config = dict(
    dataset='telescope images of galaxies (Galaxy Zoo DECaLS)',
    train_examples=44167,
    kernel_size=3,
    precondition_frequency=25,
    one_sided=False,
    grad_clip=3.0,
    adamw_weight_decay_other_params=0.05,
)
Rows from block 22, named by matrix and row number. Rows with one number belong to one channel. Each number is 128 + 24 x the weight over the matrix's rms, rounded and kept within 0 to 255. All counts start at 0. Numbers have three digits each.
# conv1: bottleneck pointwise conv (model.blocks.24.conv1.weight, 128x512x1x1), inputs 171-341
# conv2: growth 3x3 conv (model.blocks.24.conv2.weight, 32x128x3x3, transposed), outputs 16-31, a 3x3 kernel for each
conv1.54:132133125114150169123119120142134106137091105140156124179122154141123118118124130137119149114105100096100122141112132161091122134151111102156179137122113169110120108109143153131178133123101143080162108107116150146127079118112120163137128138138137107143160128148140162108105137119062149128121142126120119129110161118152136090166123117141146105157093169045132185180127136163142126105132090109144153113111149156120112079097155135115113123135152157100094089147138149107133125121167156081134126116124095134132147136106
conv2.54:119059152156194089096134124090148106073128112121133114148144130149119151115131138115117103120135151135114125096108136147131145104142186099140154098089083102086116165116163177090135125160101134108120124126131093150126054158139168080148129124088104190134131158124103120105139129092107108137113125142106131116155121127173127103160130108132136145159152172114165114139105107141186132106127127131126147150086106105107122135129155134148080
conv1.55:105102123151137133141099150146114127132154127134108144117130135141148110133127142118095149111162122150165071161144120150111137118186109144123123140098079120131106114124130109118148118122105160129159143110141111117150115123102110118117138109130122102155158103098107088134120144137177146098159124120119149174112141122124136147131116082147115120124129139079198163160138105177127122116149106137139148126075149130108134111137099118114057103117165105153105131139086126157150140128132117147133098113149135144091126124106
conv2.55:113109107132138107132185168092144129135127127103128127126146118133128104095124114119126123148135093081144145101169132105087151105071143129125122121088112084165134131163133150145124120135118157123127130135147143120135123131139206098148178148089095178116163105132202147158143139115105085124153146137131145102142121081129108126112128113157086151158157133146122131152140117149112112128131115143130097143125116126117164129152176106097129
conv1.56:097126161136150119171115142125129119113083087092136126166185148117170153125158138141097097132127121106137137127118122126127139133122159172161127126136121100076152121128135131097203100091149115144101146120153107169168117136111129108125066109115166129126111123126144096101115150163137140130061112099116118188089094141128117120098110086151115126182158099132122152185121169139151127127139119125118148145167112127145096100152183098123117113132104113185126147140100130136166136126152138098150161107141129171180093122148
conv2.56:130160132123150135111092105108114117144139133100128117144134122136134101143123154116108145111073121121200171157132121132138079172141161163121116098123106117151128163127164145166116108126106125130143117123153143157143151154131083130138095164131141127156095132130134105130127150117120126122121136131106134118112173108069113098130095151138069125116109148113086145104142134125141132143128120102137100136113143127157124124189113150147123
conv1.57:117100100142094144063147160137132138101143152115120140123089112146116127116173128135144102169123187122144095117151113130141155149105141122121135144119105110108152103154151161116089082083118129138127124172182126144125115120116124149154172133125152122116137097153169134137129146120128157150064096124127132118151101155112149092149105102125117119148127146139188152147114115103137186085117148117104104113153110131072092134150150169134114197157161109109116093094129107167111134107142115094162130125138120122127146127145
conv2.57:128112137101122104149151133139160149106135100108095125123116105093139127106129089080109111121098166139122151121111165121158124114182140109125134090099108101129124159154142108105164122105125137110142124122135109123112132137125156149071157153166130189152130069121141149128192152152105125155117108092123117097109148138130128127145165111130133123146096104133129151098126112143136142130155149131107121114129140148121147164098126112125125
conv1.58:111155093115089135142117098119109115116139124163129091132129168161104145100093126127112135126132122133123119123076127148147170114090150105136143109123075172130037162126121158131118136119121135125126107107116130170121128141099151133081119133141092125148117117210082171145153113141147128123123139102134130174100115112104113134116149118137149135113127123112132140121120100173138071135133161085094046095125125116127096136193156147101143148110105152125111113122132096080100114121102110135111074115110118138148093149111
conv2.58:128119095110133125123108118177165189155169137126121103131129142115084109160140120118125108098080117123133146124109120161110144142142119124124131161085102127142135127113151101065101148147131116082096112118106151139124103109120162118061119157138120126139125136132131145158117136146140091111129109085158109134178127129169125130090103121141146124127136049123075083117120092123146116147101137100148141102106107162079111136092109086142126
conv1.59:146140156127106112162106108165123132131093117096139143119119130108132169102148140101118170099129125094120135136111106152129134108138179035217137103120117138125125136133153144127089118130180151113079110097162130155171071159137154103136147106121150098138139141123117116164145121106133175150108182130089183118152148112110133159111150129105142103125093113088097109100145136156113095123144141120110116112131109157119123119088136141109085145158137164115144146147124145150172138103151144162112193154135118099134134108082
conv2.59:109156075117107097129122151118128144136152143166141099144141113123133120114128128164112127133117116150113141102165171119090163160100099098150116136114122129182128144126142146123111079150149148128120100107122106150126062175133126108092115088128077149094114148136134121115133088121144108135102132145113102120107123142168115151131153086150149108157111137122129122151124123089140105158126117181168112135117106131125083085094107093112104
conv1.60:116136147111128122111137130112133107130173112129146112114139130146104067089073150139098119125119183089143114153134128115081165111156068105164120126121113149124151113122109193133130136134159123138158125120179144132124101127107125129102086134129145088163131113116134153131154131081149172109096126143113184159083158140136128146128129120091111138132126152093129151160132154120100064138111131142135150116114108147158122111084090085104144144105118076103156137130104134134104154160141116141096110098111153114128163105156
conv2.60:089122125134143084113093101132128122126113139130122160098107115120117095113134093125134124156113132126097101114124143144132127093138118178177159046064105190156149162123128120106124074092111120125151161148128149204136100145144120151121177096141138124150125160146130148164092083117117130076128145129118095117133131072107110136146104148120176164199149173097121170091103123167165176113124121131109117126099147084205085131129115150134133
conv1.61:151130117135082104098134162130137123122126116105135089118097123137136147151086128109145107114124150120169135133083114144081127167081107147094128117128132096119121135130112169117167131150114148099085158133105106102090138145097109147133128121126153069080116122133103110146100149121115135155130158106158157114128133148138132150117162175099079099096092091153124150138116101122151148128136148141129168114146109137118124135144133126116139133179106116140151120094125127127190121154124116132167076123174127135114095141131
conv2.61:149159154135148131111073117154121113123104134149134156119114126132112120118135130114045085162102153162177155069155109138129120140107158122121126098151116135129130109109084109117098115157134138124120106119120126095120165244088219145071072126151155107167148154125090169135161190178086078140130129065137177132172145188154147098133105103137134136115096160138123111164134148130127115117121134132076140114100130147122100133138131121122156
conv1.62:130154149121145148168080159100139137170143139139127106096110120102127119142142093135097130184121123136116107126137116152111133095134114120139139127169143098143131109144153174160228136141125153093136140142109142126104093125137127156154172130119141127147153091157137146103144098121148110094109149097097123095136158111069096117147092134082134112098150131133120127127124099153115147145126153155184136053122094099138110107127113126134123146111129149079116100087146130141142144160131135111120095121100130125139087134112
conv2.62:118173134108110136134123112188179119136124108049095084121150116140144124121170131130081170110153120139137118144110106140135113115175156122119148150143145103151121110089159082114160133149078141143146121125126106128099127108174105125100169119143122121130132124145139140169118119137155119133088117095124184145119152145151164102083116144182124162173157160122101140160127114149140137139132108136150108136104122099146108133112111121123149
conv1.63:104153104141115121109113141116120142139090114121174156151104137113130139163118142128157129126161141128149119133110136138152123148115128136126139129152077125167128117149119096143095120128151131141180109122109108125170142107121129113116122124133109108093148096116170086135113096122110103123125105104130159152123167077107132148147122134141108115099125134153124124142178099142153111173078107121139107132131117114124144134113110143114103117131132172090116112111127109150122124118125143143136150123167130139152104123133
conv2.63:146162152177159186126114158166143138160116148147144110125126119131115126134138118121107126114130103126129090110142103105108101186084175115100126171155139175160192146136131152159181180122163161154133144129137125117145089144168174111139128130126109119144163079127140114117106115138144164179115102105121134121127124136132121127116122093127110131147145116120133155128119130108093140144117144126074120116146135156092142163110125145146181
conv1.64:158137125149118133161122097110101118127101137108096091106120136115107141125160150173125124106155144175111123096100108161132161117113146097194166128175092150145214129088164161123084128144132132113141117119099129116128120109129116150126135111123139156119177136149106105131124155092146112136103215103118099144124139127121125101070178098121133143121153157085108162165139130125107158172093152137114137125133093108143120097106149157080130141114088127080131135095099130108118161170123133131148154101097120122123129161094
conv2.64:100078108139139128126136135105111110148123104102094115103097111112076111112144132190097088139122159135128164151137161099096162145120099130170116126149099156140093147125122080080095108161128133119135087141092135121111094132157143091124150129138091170181115149155141051136142106156090119156080111136143130135129127154120115138116154140156073155138143130149124145129146095131132116156154124136120128115133151123106151120106123113098137
conv1.65:126137148164126126115136117106168104099092111141125162092076162116158146091140144144098123155122086157123118108089141143149148083149128128143137150156140151110149137099159122107146129118109143097141119114139085126093098121157101118097142123148159139106154135177110126090112079093136121146133120145108159159140142150120150143139168152139123120131161141123107155131098118113084153096140133153138116104090131081129104123146128103103079111149108127156146155123119130099134145168181117106117131121141110093087171141151
conv2.65:139084119099144151133152141138100141138129136153128106117103124134135133155130111145150136110124119104109121128123155162111179127077084152183136131161142115119131109100091129145150138098140120140107129144144132110106111152131061101133141144119104157113102152130091119136118124082145127134142135135137128132118110103149147145141094150112103167135135154135171127134157106139167125085106140100104130107128126126140141126140116156105101
conv1.66:129114130133127149093119114133106136129130148133111122147097115107113139096103142128095140115134080108107131140171096115117115087178171090109130130136128126131149109097144150120153100107149119160098129146139145125137134117144142139115133156117110129162146143143149115114124109106110137109141128160124141132127123096140124150127122127121159143133099097144107147142156122075111123137129109134119163169147094115113106138157123135122157084093132086118116114113163132137143128136142124114109154104140160133152121116137
conv2.66:144116101101114148102117110108150150103143113107128114140122124180157119143157123113169098152144119111094123118121123141066152175161123089107103144164136103143121104109106119149132132109120133167141136107158141128105131151177147078118120107149092137077163138153112123123131104147175116134110113092136134132135123134140136122140134134112153160141113118100152106092142088095115137143118155141114118072118124130130147111118156122123148
conv1.67:119120156130124083142151152098102131143141124102112104109133098144150105124180094148093121127096181112106135133126112118150120120139150135195097096165140111122122106139092119144123083123172138128168149157147130130146125094138133125115121164133100141143144123194118189089106115116111129118135164119133119109099123101112110105106153169102111142109131134145155115138128129111093190080118116121123112098108182165100135121083151136074103131151099125090120115139111097105127151159134098103132115083103129132120107147112
conv2.67:102101158135109177147122117166168123138144151087157137098110092123104134136111154124122152114135137092175166148100128144124096140137119107166108141130083109141135127181110130136136118065127110156161117136133101144104118153108191086102146147120144201147151174141096163133132086122124144099142126138135123123137122158137113128131119110150118167136118172113137149149083142149130135100095137104112179142151153135097129091061141112163122
conv1.68:103119139084118146100119097142137114129176094118112140148154130163100105137107164147147142110110128151155161139114133141129151133129098121063150133140138099112117101152142166155129128121149124114167175145121087129132087082146142107127144185120177183124162141127126131166120102103104159184109124129147140187154164130118104151145119104102126126138131159086170160173138145111167191127153121171071085130085126118134144106073135112111142190126133152132127079158126120112106096119096143152134123113112098127158119125116
conv2.68:145141145124105096119088095141120146133127142119112124115153137126124141135125163118155122122109111121109130159101171109138150114123093147126104138173144121129111140164174147073132088115109147134145111092140138124125105137091165074110102135120116129148163172171092193113118113121153159161109094118125171103122132162135146126114135112128111155160097147138085135107114124152129125148130137144104123143132169144092129164063163127112143
conv1.69:163107112103121147151130142125066127123201115113141170118145111091121100129134118169163157101150099122113112131131135138124147101121144117134153093092101062112170144121147131126119136120158131114096171107137133136186127117179126101138151148152125164123130139139173154120142135082142145105063142129128130160135161125091101125146110115105138121143173104141107107130134082146123147109143118136112137106129104131121124134174109143158088142146105144103116118085113146128199159099139139142121104126117113140119118135130
conv2.69:161138144121099133144128138124138152145124101119137131134123107107141166118104153143174165137166150128148137189161120120112136109104126135115150160184187130095114129115121134135127124106127125105106120107124100132124113137110145123100142134136108106127148129116165142162150149119127140158136104097123136151093148118135134123156159157084123127175135154099137122156123143119090115139132137126118126164149159160101110149087151130111175
conv1.70:122141117163116138138105121137128108162096159176170127121133149110121141138148117134105150115114104148121119115142165135114126118101129099137144131128142101131120119153122136149076115154115129156143114148141143169110141158103143108158120074134095082129123098166151173104180110131100168104103121135112111162109147117127121101156124121093100138132117187144151144103138134101071104124163145146107137123177103144138114135089144145137163088125107106125111091177142164151173143128159132171101146114149119119164117123140
conv2.70:128160093119086117099164125129137119152152135122151124116117111139106125160153086150137115086101110088098113143104148122099118135117122105113121110177118129132156139128177115130135136107119115122149129175165133183097142115126108177133149138109112091126126114147130142142127119115144139138129136129100120112085106102104104087106147067121119075132107090106148144135181146123157113146140126129114126124101137109138091145129128119138124
conv1.71:150143127147163084113134134159118133093170100093123123143138135125120118110125155137119153100170145120091134143143139153123144135109111120148158102134123127111125141104106123135123199148149128125145156088191096119144139081122150153131134056135122113134137143122122091124134132092158101112110120148150117140172112147122098153146131147073172113101150152097139131133162099161147147161117099131126121138138122119146107117134152129162139158078125098136098100106139136127115081131130114121086092183156138105191166115122
conv2.71:108082127087105095159139144099094086140140117125096146127132149117148133118171126088151082138157115117108147144133120125128110104119141114113109179124102118085126133107130088119148128178131128156131102107128144103158086083171057130159178081125131123092118102079167125133117115123082091113128157140133124137135148138128144142121151096117164088124144146145137141074119131176101118137090112109103113131129098109158142132149134101127161
conv1.72:158138123160158102101122088099135066115131120098158130115129125103161146095157083095097101137145105099140107098127088179134138153110162105124170127109094126127189104144128126102136173154098152150104128111088186127113100100134130144121124088113135124123141116147142110123136137138137095125094117120154138138130123090154103089186150107125094148135085146189188085182150112110121086139101114109111090138117140127148128143147110100150127120141148173121160141137115140098121129132113128130175134102139100119143075151175
conv2.72:190159169133126156139101120090106115148144152133138127139119134121138138137113127111114115170137131172146145082137119158099160152107155101120131116127135153189207129124105170180129095107102129097172137131128118124112153101142147081098120159145121139096153117166174144106127137130106144135109107145172170080122139119140146135162174155148128137134123103135146159124107138146167119157134140126107140131112153160096123142092147152120151
conv1.73:173149165122112124139121136163118114104094152111124131138088144098147093088127100135155158154088127129119150155172135101099138100183127127147113146119158128125122113125098113084203125084141136121162106137137101114148175137156130139105102138096140125151160156157151094146119080090079123098100120120124137128094119107095096135087153088099116140090131161097139100176137097136090158126113153144141112111081143108142098115129150120150100112106127128087149101121074136152123157146084048116144136120161100166092102181135
conv2.73:165132117138127101118164127115113111138117101139097112149125148151135106112148112113142154136168144092100158182135163133184138139102098129122103181209207152156106118087127161103123150142147148124133093111143144095122097109133113128152109079106131110090060129115099124133140139124125146118114139137117144130149132165147187151127135155170141146092169152125135117070159105123102127102105117106083164111151131113163118110112098116100133
conv1.74:125110117118131101115141162169124122093152118121114057128134092134150148103152117113159153135153166135135128105154127142139106132138116127103068135141082098115188160092123139138126092116166103121124117125096128115107141110144137151157117132119095130137150129127112115093135095126151139116127128104128156128109169106123125110105138140130095141147117115162151136143164138110096076115147088117150148199125143123171135116147145137134123115119124142128124153142103102131121135109109099133107129135161145172112164123141
conv2.74:083121115134103147145126135157124115126095120125174129158153130141144146149143111128139144129092111131129117104096098089175107135155159080122118108161130123166143099147091140147119172139134126133136092129137106102136148163112135133105126121124120118137130137119128124124163123104133156168122122134104188123134153128148137138142154168153085167152120123108144117175124129150105143123125149108128149129131109146108102156101119144121138
conv1.75:130119129093114150108120192167145151155125166143091100081145099157094167135137113139092136150117167091147111170115174147130113160146139084108136138104159090179116124145125108166159135136152128107092165127167142124151126092086158105122144146099115115125127113141152118101088128129102171125125096131141127125134128115116139174167111053116098090138161130098159166172112125165115167115148084137130098125138134139093129108105120135123105136154105124113139141103164137106137122141126114116103097112149134140120121154149
conv2.75:131127187129104115114118122122099146124129137112107141147122137133128142121095099104106161131150100108118122178065106128103099103141144128147162111138136126123071172151102143142136153129120101107175121147149132130116128158101169132140156100135144128163140106152125158109150168183137124093127126179134092138128098099145148086120081128117136135129115123108125133125138124086130128135092138162133113141150139169114141166061183151146182
conv1.76:144157101124148124135097136079122135143143167107147111163154147142113135103103128128111156121182135137124112105129108161119133140099166109156115155117104129110132094135133092144108127122119116121134129091171127162144123123132130124105156123138169122146133109151083124121166123123124113130111113074088081186100163140113135162128149097117098156136126131133062139153147134085105095120121115127120163136140140151140126112143143137133145129125123129155135098088160149127121180132112100144136161127125102164132131155090
conv2.76:152138138096119106120120139106182145102141111110100137123143123125127125134121139104154130103076108152153182137093114126122133104123164117152119117096102108134141134114114117128129131143149117141100110150105116130117143125091113118112147139097187187160138075144113107134159110137133111140118120114129100157098127166132114127115085103132173149068125113123106138114153128077127095098125131111178136151145114109109127118182084098136125
conv1.77:104123099110108138142127126144134134096118130111092151108112083118099145102130167121153170116125182119119139142135083162176163211088110153155106145107081079130118113118102131145120105117154166133128080141130105136124141161114108142160179120155116134151110121076135106136144104129132119156114097098129110148159152117145130105126113147163130081117166160076110130141122135114178123169108175138097136103122090136153136155145137128095101116095137136161114099093154153170071136114080154135173096148155139131139112109153
conv2.77:131091140129155094087143142140122104133156150122131124140138156142154151135129098124133094138116177161137129097153119144121118163160146164125129080087092111134088148143119097115124120141106121136136106101148136115125133196089143130088120154205136088109102109106106129118180190135110123196117137089124156113111127093081125157144103148133179121092135150107128142146096125113136152111149150115145126121124156128151102104141127129143126
conv1.78:118116134128155106126086153140119114154129135130146126137139095115098099168118119096143167164143099154110125197132114145120130142157180140147114118072111094120100144142107103113098178085125127109149123124119075179136149107097144119154125138127134111128143110143098178092137096116071138124114069088152130174150130106114120137122120126130121106085118140142159102094153127111152129115127139120155156097163103116135113146110130161145182184134194119150132082124129141107077150113146143085130065117113133089194126145123
conv2.78:126165144162144135103162112121126157109102120134150135108082117134136130126131144110111110084087090105095098132063123144156110138123158096083120124123133127104146123152140153119101159146078110172142120127091109133131132145136094148129120118119172132189096104118116116087125108140124144168104115136085061119089076118119145180104141104138135112120139122122135133129161094091080112164107104107151141139114137134154114122132111116111127
conv1.79:141147149110103121155135134088112176123126145148122133117172146116135118170147113119135127077171099107140125080137174131164134052107167152139152131177137124137145146108130163114152124126129144115117097152126117144131111140118112121152127142083110188115139149076095122130149137128145152115111108134148154127111152103163145158127118088108118158127166117113138126100132085101148110113136118148165179113101108154132132146116145123107115116154129147116166113121139114097168138154123149138123088058094134131105110139133
conv2.79:111092113129148142129128107161127129153132153134138142128130123129134112166132126122100146122150103111152117138139135116139148107117135143119153092081106131106154108133143165153140143124120122114094119134118155140154184159133099143129147124130145113150109066125130103146124132151129112091137158137136148158123162146133149127179167156111154115088133108168170172113133139094066094138123156129102113126133164151135116144175177133104132
conv1.80:129124135127132116099160108109128149140098135153137105150130107156173135146144129106160119120147124126163123146094130127125114120099167162173158090134065144094126147123156129108117123132109104095115087121108170168171162184144142128152150091124141140093136130142108124098144101153131124177099111159141138107103157117088164140109104069081183124140113119117147126081151148075133125182114126156109127103116163133149105144115142157161115154118143075118127137101146122146158104146147142104114088089155160095152125071123
conv2.80:158168134077151124100139098135089134146105137154128131146124152120112119114109124127064139236179185189188147131190138160180170130111168133114138117119105132141144112112141142151170104123121120102132101155107147117108180157100069169186114079134111069068113114097101119135150162210071061098177157099134110103176113112150150130114135123124149096114101114159163145102180137120164155176135118136110148127115114145123112158117138135110140
conv1.81:165117131129126140089120106136133134147121107144106100123115148146146065143146092164096137157091144149132141166151143131142129112149126146137150110120155140144116124148112145127168105081134103157142122147131120136121089139161131142133157164090108093158143126165121146096092126146126083114114147092135120114086138109169136113125106148144123128154126114137116102150126145085100158124161136126095123124136119104096125153134133121133088133154127121103142149134091096138161100131147120101124109113124135140174158122148
conv2.81:155114138116089142132151113092160124094101100107146122128144097131133130119131112132091148103143117122137124152130130114165099109134098152169149135171117118130095102057087117133119165087122140168119150175120110155118145132095131107117101125131134136125154188139104147151130126164112099129160159138164111135097130105126113132133113108167108111094133144125135151137133136123116131123115151111114134130140136125116136122111148094122108
conv1.82:123168096092161144144114167134118128139072148129151115131121123147154142153116142118144137105151099141148114138119131145107153132100151109135070176124140123129130106107131109115119101142141117144142131144132101120170160084096123094117123142148170109126127136129082123086180193101134124127138098118106134145132123097075097127145139064076122138143156144106110110135113133158101111137149111100097114157136147112114089162110143122102173112125103154131165127148125159096142154148151115153115101117087098146159107145134
conv2.82:112099103129146123101137129162123139160147137133129160085138133131144105114111143131128118142102136124129140141162128135094119081088137107119146108124138182132153100110120140098115129137148138125111132127135106105110063150111115119086180092147134122106117134102135139155118120110133131117150130146128137120087108129107143121071098122089107143097125046109147097131139105144140141161193137109157115141111137143123105120084124115110112
conv1.83:110111130137117168165091140126124106150136158114149089139124178203077098133144134152164122174112124142163097143091115136125151115145129105169084090133146189128094084139090143155130078142136181120135123119135131184115083155137162192117150119157124147153117120145089173166099097119094130135118141141130141140139139135121121135054127102116141129100112103149144192129142092129137169094140091162151139074135129118163107130159109163132115110141140137140118129134106154141141165183139126074129154156085134122119160155101
conv2.83:118142115136125096100139131150156142098138133113119106103117153122129141158132125142146147151147119107149093121154163128137160150112090139177133138134115119156146132135137124151098112117150097106102135119145128114072158148079119114150102131088152156131123182150106123092104094118103115122166154135118161116132122116106161182133121117095125135141136187098103105100114113178139165149132110138135130132166120145118150139139153142128122
conv1.84:118120079069149162116110111108211119163164117140139118143071162148123158124134118166133139111129117172090143136126131179127110121152102117112142115138115171158156111099141125101117164103147134100111116155140150167095136084164100135129175150123129139100082140141106163111145161142159137100165150135149131108128138129108122148147133137116087164112153114114129139121099149092132138096129149145111170126080131117144114130128138125137115120121095122151097127150170148161126057118147142142125133095078121106091114116102
conv2.84:115128133110092150108124113117115136120119127124138145156114130129128123100138106142134093122129111084140114110105174100176126121169124142117111155149106106129153117118155115113156119072156147159098182164138140200109124136110132133158174144137110122103136183110128139107114102117120143133117116111084128116116106137086120129131149129132139128090090134142221083161139174147140113128129139102084100118100095123117129130169129145146147
conv1.85:148122138102120116114142100143151140141114149126088089158113113106123113155102118115168100081152121120152136106118152167112133071121152118183113115169125134121210139123140127102065107080145114102103132118119134126136103100149129126180150147136157138132180172122140093108107117114083117122095104111144138151119185104130101144107114161142179167116115077129166052160148101151123125113133097178146112146112165140088131125123122130139145151171132139135170126110141121129123156184127120133116082126150103140146140143144
conv2.85:192168156127092155136122115142128160153116140136112145142111132144114143183139103141144184127145107128110140136134132073136134124085129152089102103176145126129172128158152118113122152090112176140180111109096125125079154156117130143092108106096096072130134133136149157187131105157123111109149185150113114144118113148147114137163154138104070144158100152098110160170088131087161141141116146154098127126125122132111091134092115102123145
conv1.86:116188149125124144135112144124112129098145165142090135123134125111148107134111113117138131132090136162131102149138158061110104128114120124183129101136129127124201148136114153126117111113171179139121125107115136079147061151137118133129128134125094138154145119152178128096117100146137142104152166121157140137128182144124124136119092116148111112142123133120129143084144136111110138132088129112141155140085145131122095109169168140113106104141097142093169118147093130129152107114138123187125103157122115133163126155146
conv2.86:101144165150117113143167109135159105119141133102089116125118141154122156155124122115129113172165184126134109135148145166124129105144121131141153151101112141129131105124163133151146136125133102121129128120128104091137114100117110179138115067132099121137091109098128150148125137127120104138154140151125133146110118117145159138164141171150121082184158130126121141174157108146134148139159128141159127133118116125153122096109126127132138
conv1.87:086113150112108120118096125124156138135101111124108092125119133098120188133153123129153132183109131120144134151126122113172121124152128114124138110121146115096103114106122131122132116156141142110111133141141156111133123166145110125105173133136125129073153111114139088112133112102133138123094119107130115084122123112126129135144156136121118101143174119130114125111133092082113130101141136123125100143132098131156115118137109106108101121154135126149124123085119125134141127077122129106153113073156143110143119144156
conv2.87:151168169177123133107100120136139124143134121130129130146148135102153138136112116087071047123121190192156128093106131188136108137166151123100150102080120108104145149172126141137116114044139153128109112125113112151142154165128156131028100161220105152138133105104098116133151182164115133175082120078111139136146119156116110117104153087102107124109138089094137121106137107149122136150121144110115117102158133142077136138091125145159145
conv1.88:132110143176096095115130123129084093150137165139128076127147157125162108074138163114100170120123127122146148133129159096138179095174148129159138125133116134114151106139143139133129115166155147129146135137155116150132138112092151128142145147105166131164060128130156125128091175127135127158145152101118143137138147118131142122077149162097167088110140120110126147123148129078103222108117115122150115091145102132117093125147172100080129164128131127129158109078134105124140173122120126118094148153105074109132127125105
conv2.88:098076127129153114119148128122168143096114123091161132125123112152157137118114109121170125139113104109073141123116137193201144087126122176180151127196171060112140115136120116055098138162129103120126112152114129102134118139116098082117102117120097129136153113128122106122119097087124187153144088126132153143222119159113132109136118124138065162122134109145109148116099147103094089140146111074161126099091124094141128083132118094107109
conv1.89:086152141139118107135164112112125140155138155132144138129081177118129173130143167126140144165156095149138099085143109115121142145114155134145102082150107154125138110152124162102132173146137143110099128113153141155129116149135116122129125091106127127138143135130155139150126154124092114154118137116166140158155141164117142143130166146118134159122121107126104134089100098120112146145169133128121138131137126137126136106119130099125160137130132146134140106122144104085124142118111113144103091117127115138149109144128
conv2.89:065116113115115099140164136133126146135149137107137139139131103134144125121151111122123125078101119147122114120090150102139114134123145147124146121086134128135116094139109125110103116110090105135103169143139122170157102172116107120103139116151130084129122101155156131174181164154149131126138135139159149115146138155134117107143126140162139115120146088134140110106092063109125123154131150120109111152143110130125121100130131145149140
conv1.90:165153103089124116128122158147111166140138103124146177112136150137132129148155117149080149113125148158157133127072129097129093072113143099131135170122136117132105130156121151138127146126085135106100115118098093134125115163143114126132130170098166101111123155145168111154116115115152160133142101137112183086103123126136146149103179163121121129113125133142115140122118120132138172120130126135123133128160128119125095120112133083112130121152119137133153141134106088102135126052145170109147137119146131133164114132097
conv2.90:103094111126082122136171141145142131147158142113100102128124116126180145118142112121141144138154136103099088148156133101100129120126120145165160117152112124146137123123118103119098138116156153162129117138130149132140142135133102097105114112191145134147149122163142114129108132108139148173136113130114163136124121108135125127160099151156159101099127113134121170156167140143122135159161145141108117114135156134114129099115132116099138
conv1.91:164126127124122068112173164167122123114152132156147166170104160147105130157132129118111127120115095150106124121143163116169135084169142096136126149164127175135142167120163143092151123095140154126133135083069107139170121159105086137095135117121164137167138147136146139105108144097121144088102112113168148137110117157151128139101117169077152145121163143135157133089103136142096093131173123116142142145109190102134148130119176130100101145097141101130151091090121122077141132099121165166122090115085145138160127125115
conv2.91:097140026098193146167161152106102097120118095118127145136103147113150120118086105112116166190189121107177112137124164174149128083108088123084100138124145112156129073128107106103091168154158139132128124122151141132129134144051106116169106116132149054140126120120104137141112107119155083082175175149122124125108085146126119126200127149162098152140154149156123130133109155124140112116123121149102143119147153139136116130123108129101115
conv1.92:136103125140067149155085135146153133132124127140157120154076134112172138139159108144105096094110115124124171145119115145088119186065152127165100141136174123141115153142121133153185141161128129119132133147110100163120136079126150077126112135168132164097137139121105173122148153093168134129152120161138100147177125094106120146122092156128132082116191125121109135150125130122100118092127156093148093129151104083101151128101087123089097100135128139114141146134116116116132111158087145116099124059136131096129121145125
conv2.92:122129134117067156102098102146155117143113098127158169115120121127141122129136127114120141131120106114149125151096117080124138164106112129184147085127134146101099144123141151157125111112131111107116133122125134133126119135130174107057102150166127120117165159145085105095129182157108130127143128143125145105142142118094111149128144083122094132117160093084123093124147145133157143161197142172128111150087094173090111111089101127119101
conv1.93:126148162157142092147099152164104137129157128141123109146145131115157148145082099128094081116129140115131135128130129130124114093163116137116129145109165050109121117146134116157143134121181167115140184122132124131165131157149081130141124145140140157091136132122164135101126162086100120157105087063121105134104185129127128136114169146166151132099113150101123145127147127123126127080148111112129144160133086087116174114094131121194149180148122131108139152103131114135146132138101087143121118097133171100131140136091
conv2.93:158148137173117121123091160131110107115132105118123120161116116132115128134143142161173144133118091129113131145092125066158110091159107144110121138176204121158126147094100115126167094130113164137118089110123150132131088147113136098115118142084122153088151152132129134109148110095149139106105168168121144122104134115152139115121139125120114129171150109133144159129114137135149133150121153132139140132127161134106108113092146152135113
conv1.94:115125130117133106183122147101121134163126144144190120124085140136126140134138139145202147102148142083123147152132146107172137085139125116104147160120152134171131142149161155112156123119107174135171150122091149128143141155155103126120118120130137109109098158109146115123101118141080117119076093118122129123126120119125125126140106124121116128109145159120122150145151111132127166109162156153133109103080116105133105130115145132108081118111116145119116123150101134077133162173135105118144131082105110102111135150143
conv2.94:173123118138126168128107115060112108112153117091133118145125166140107153106154146122122135113157145132186089171113169116162118119087126199096082159144180109138116132073115098134089130126117125114142137139117119115127155110098142072143130119129115117121093153136132124130119153094124112137138130133139133105115114137158159116157185127164085157107133191136152146144129162124142142128123126121131163121134133113092113123086148109078108
conv1.95:108137108163095136119120118109129155151103119111158113161117137119150123148137132136100129114166110155143142090119108123146098126120137116158154122154117128096130148098126157123130118143116115105122134135142129123107106103132169126134117091103105166103096127133112129162142104140144129123157156142165114114135117120106149107140141109125138139120113127064119142134134117124143143143132131133119129140120123190113090115191130141089152111105133123119168122152103114144128160118151130137157117137108125104115157147152
conv2.95:113127123122154115101104137151152125173151124127113152138147131116088093142107121134126099129119124141181131150095169136095158132106115137117128170130091143147140119114082128162114115166122148168157156145117129094129124132165160160104123109123102094108144111118116113096172147138114139129119130125126101143131134150109119126114127112120126142129147118131122137144115122080058147198194162141120130113113160125148127144119161140137148
conv1.96:101143167120121094116136115126171101163082116145131162119165125113136113139141101142111102137152108165106097135160135080142175100148138096113098085114093092115074130103093123106180125095124151131152130099154100154140111126117128128115140120082144133135141110141085138118135169136126162120154135121141170162119128137141087158133141125143093145140175147116106134113120158102137124109131097115097132160109130112128137081157140098145112136119146104153117111122123126115142158129150141122145121116127129106132150181146
conv2.96:106127134177156126128081104166148141167176161116124117122122139129126134163102135104075110146108152158127167140095112108096117132132141131107108117119104098153151119116131129134096094115143145157109093174127085145135097126103140113153076156170103087128160120127100154089142132178129110148137073107155131134087120113146140097128118168144121129121132151126112126138134142102135106069148145172140163155119114080142110093141138124151099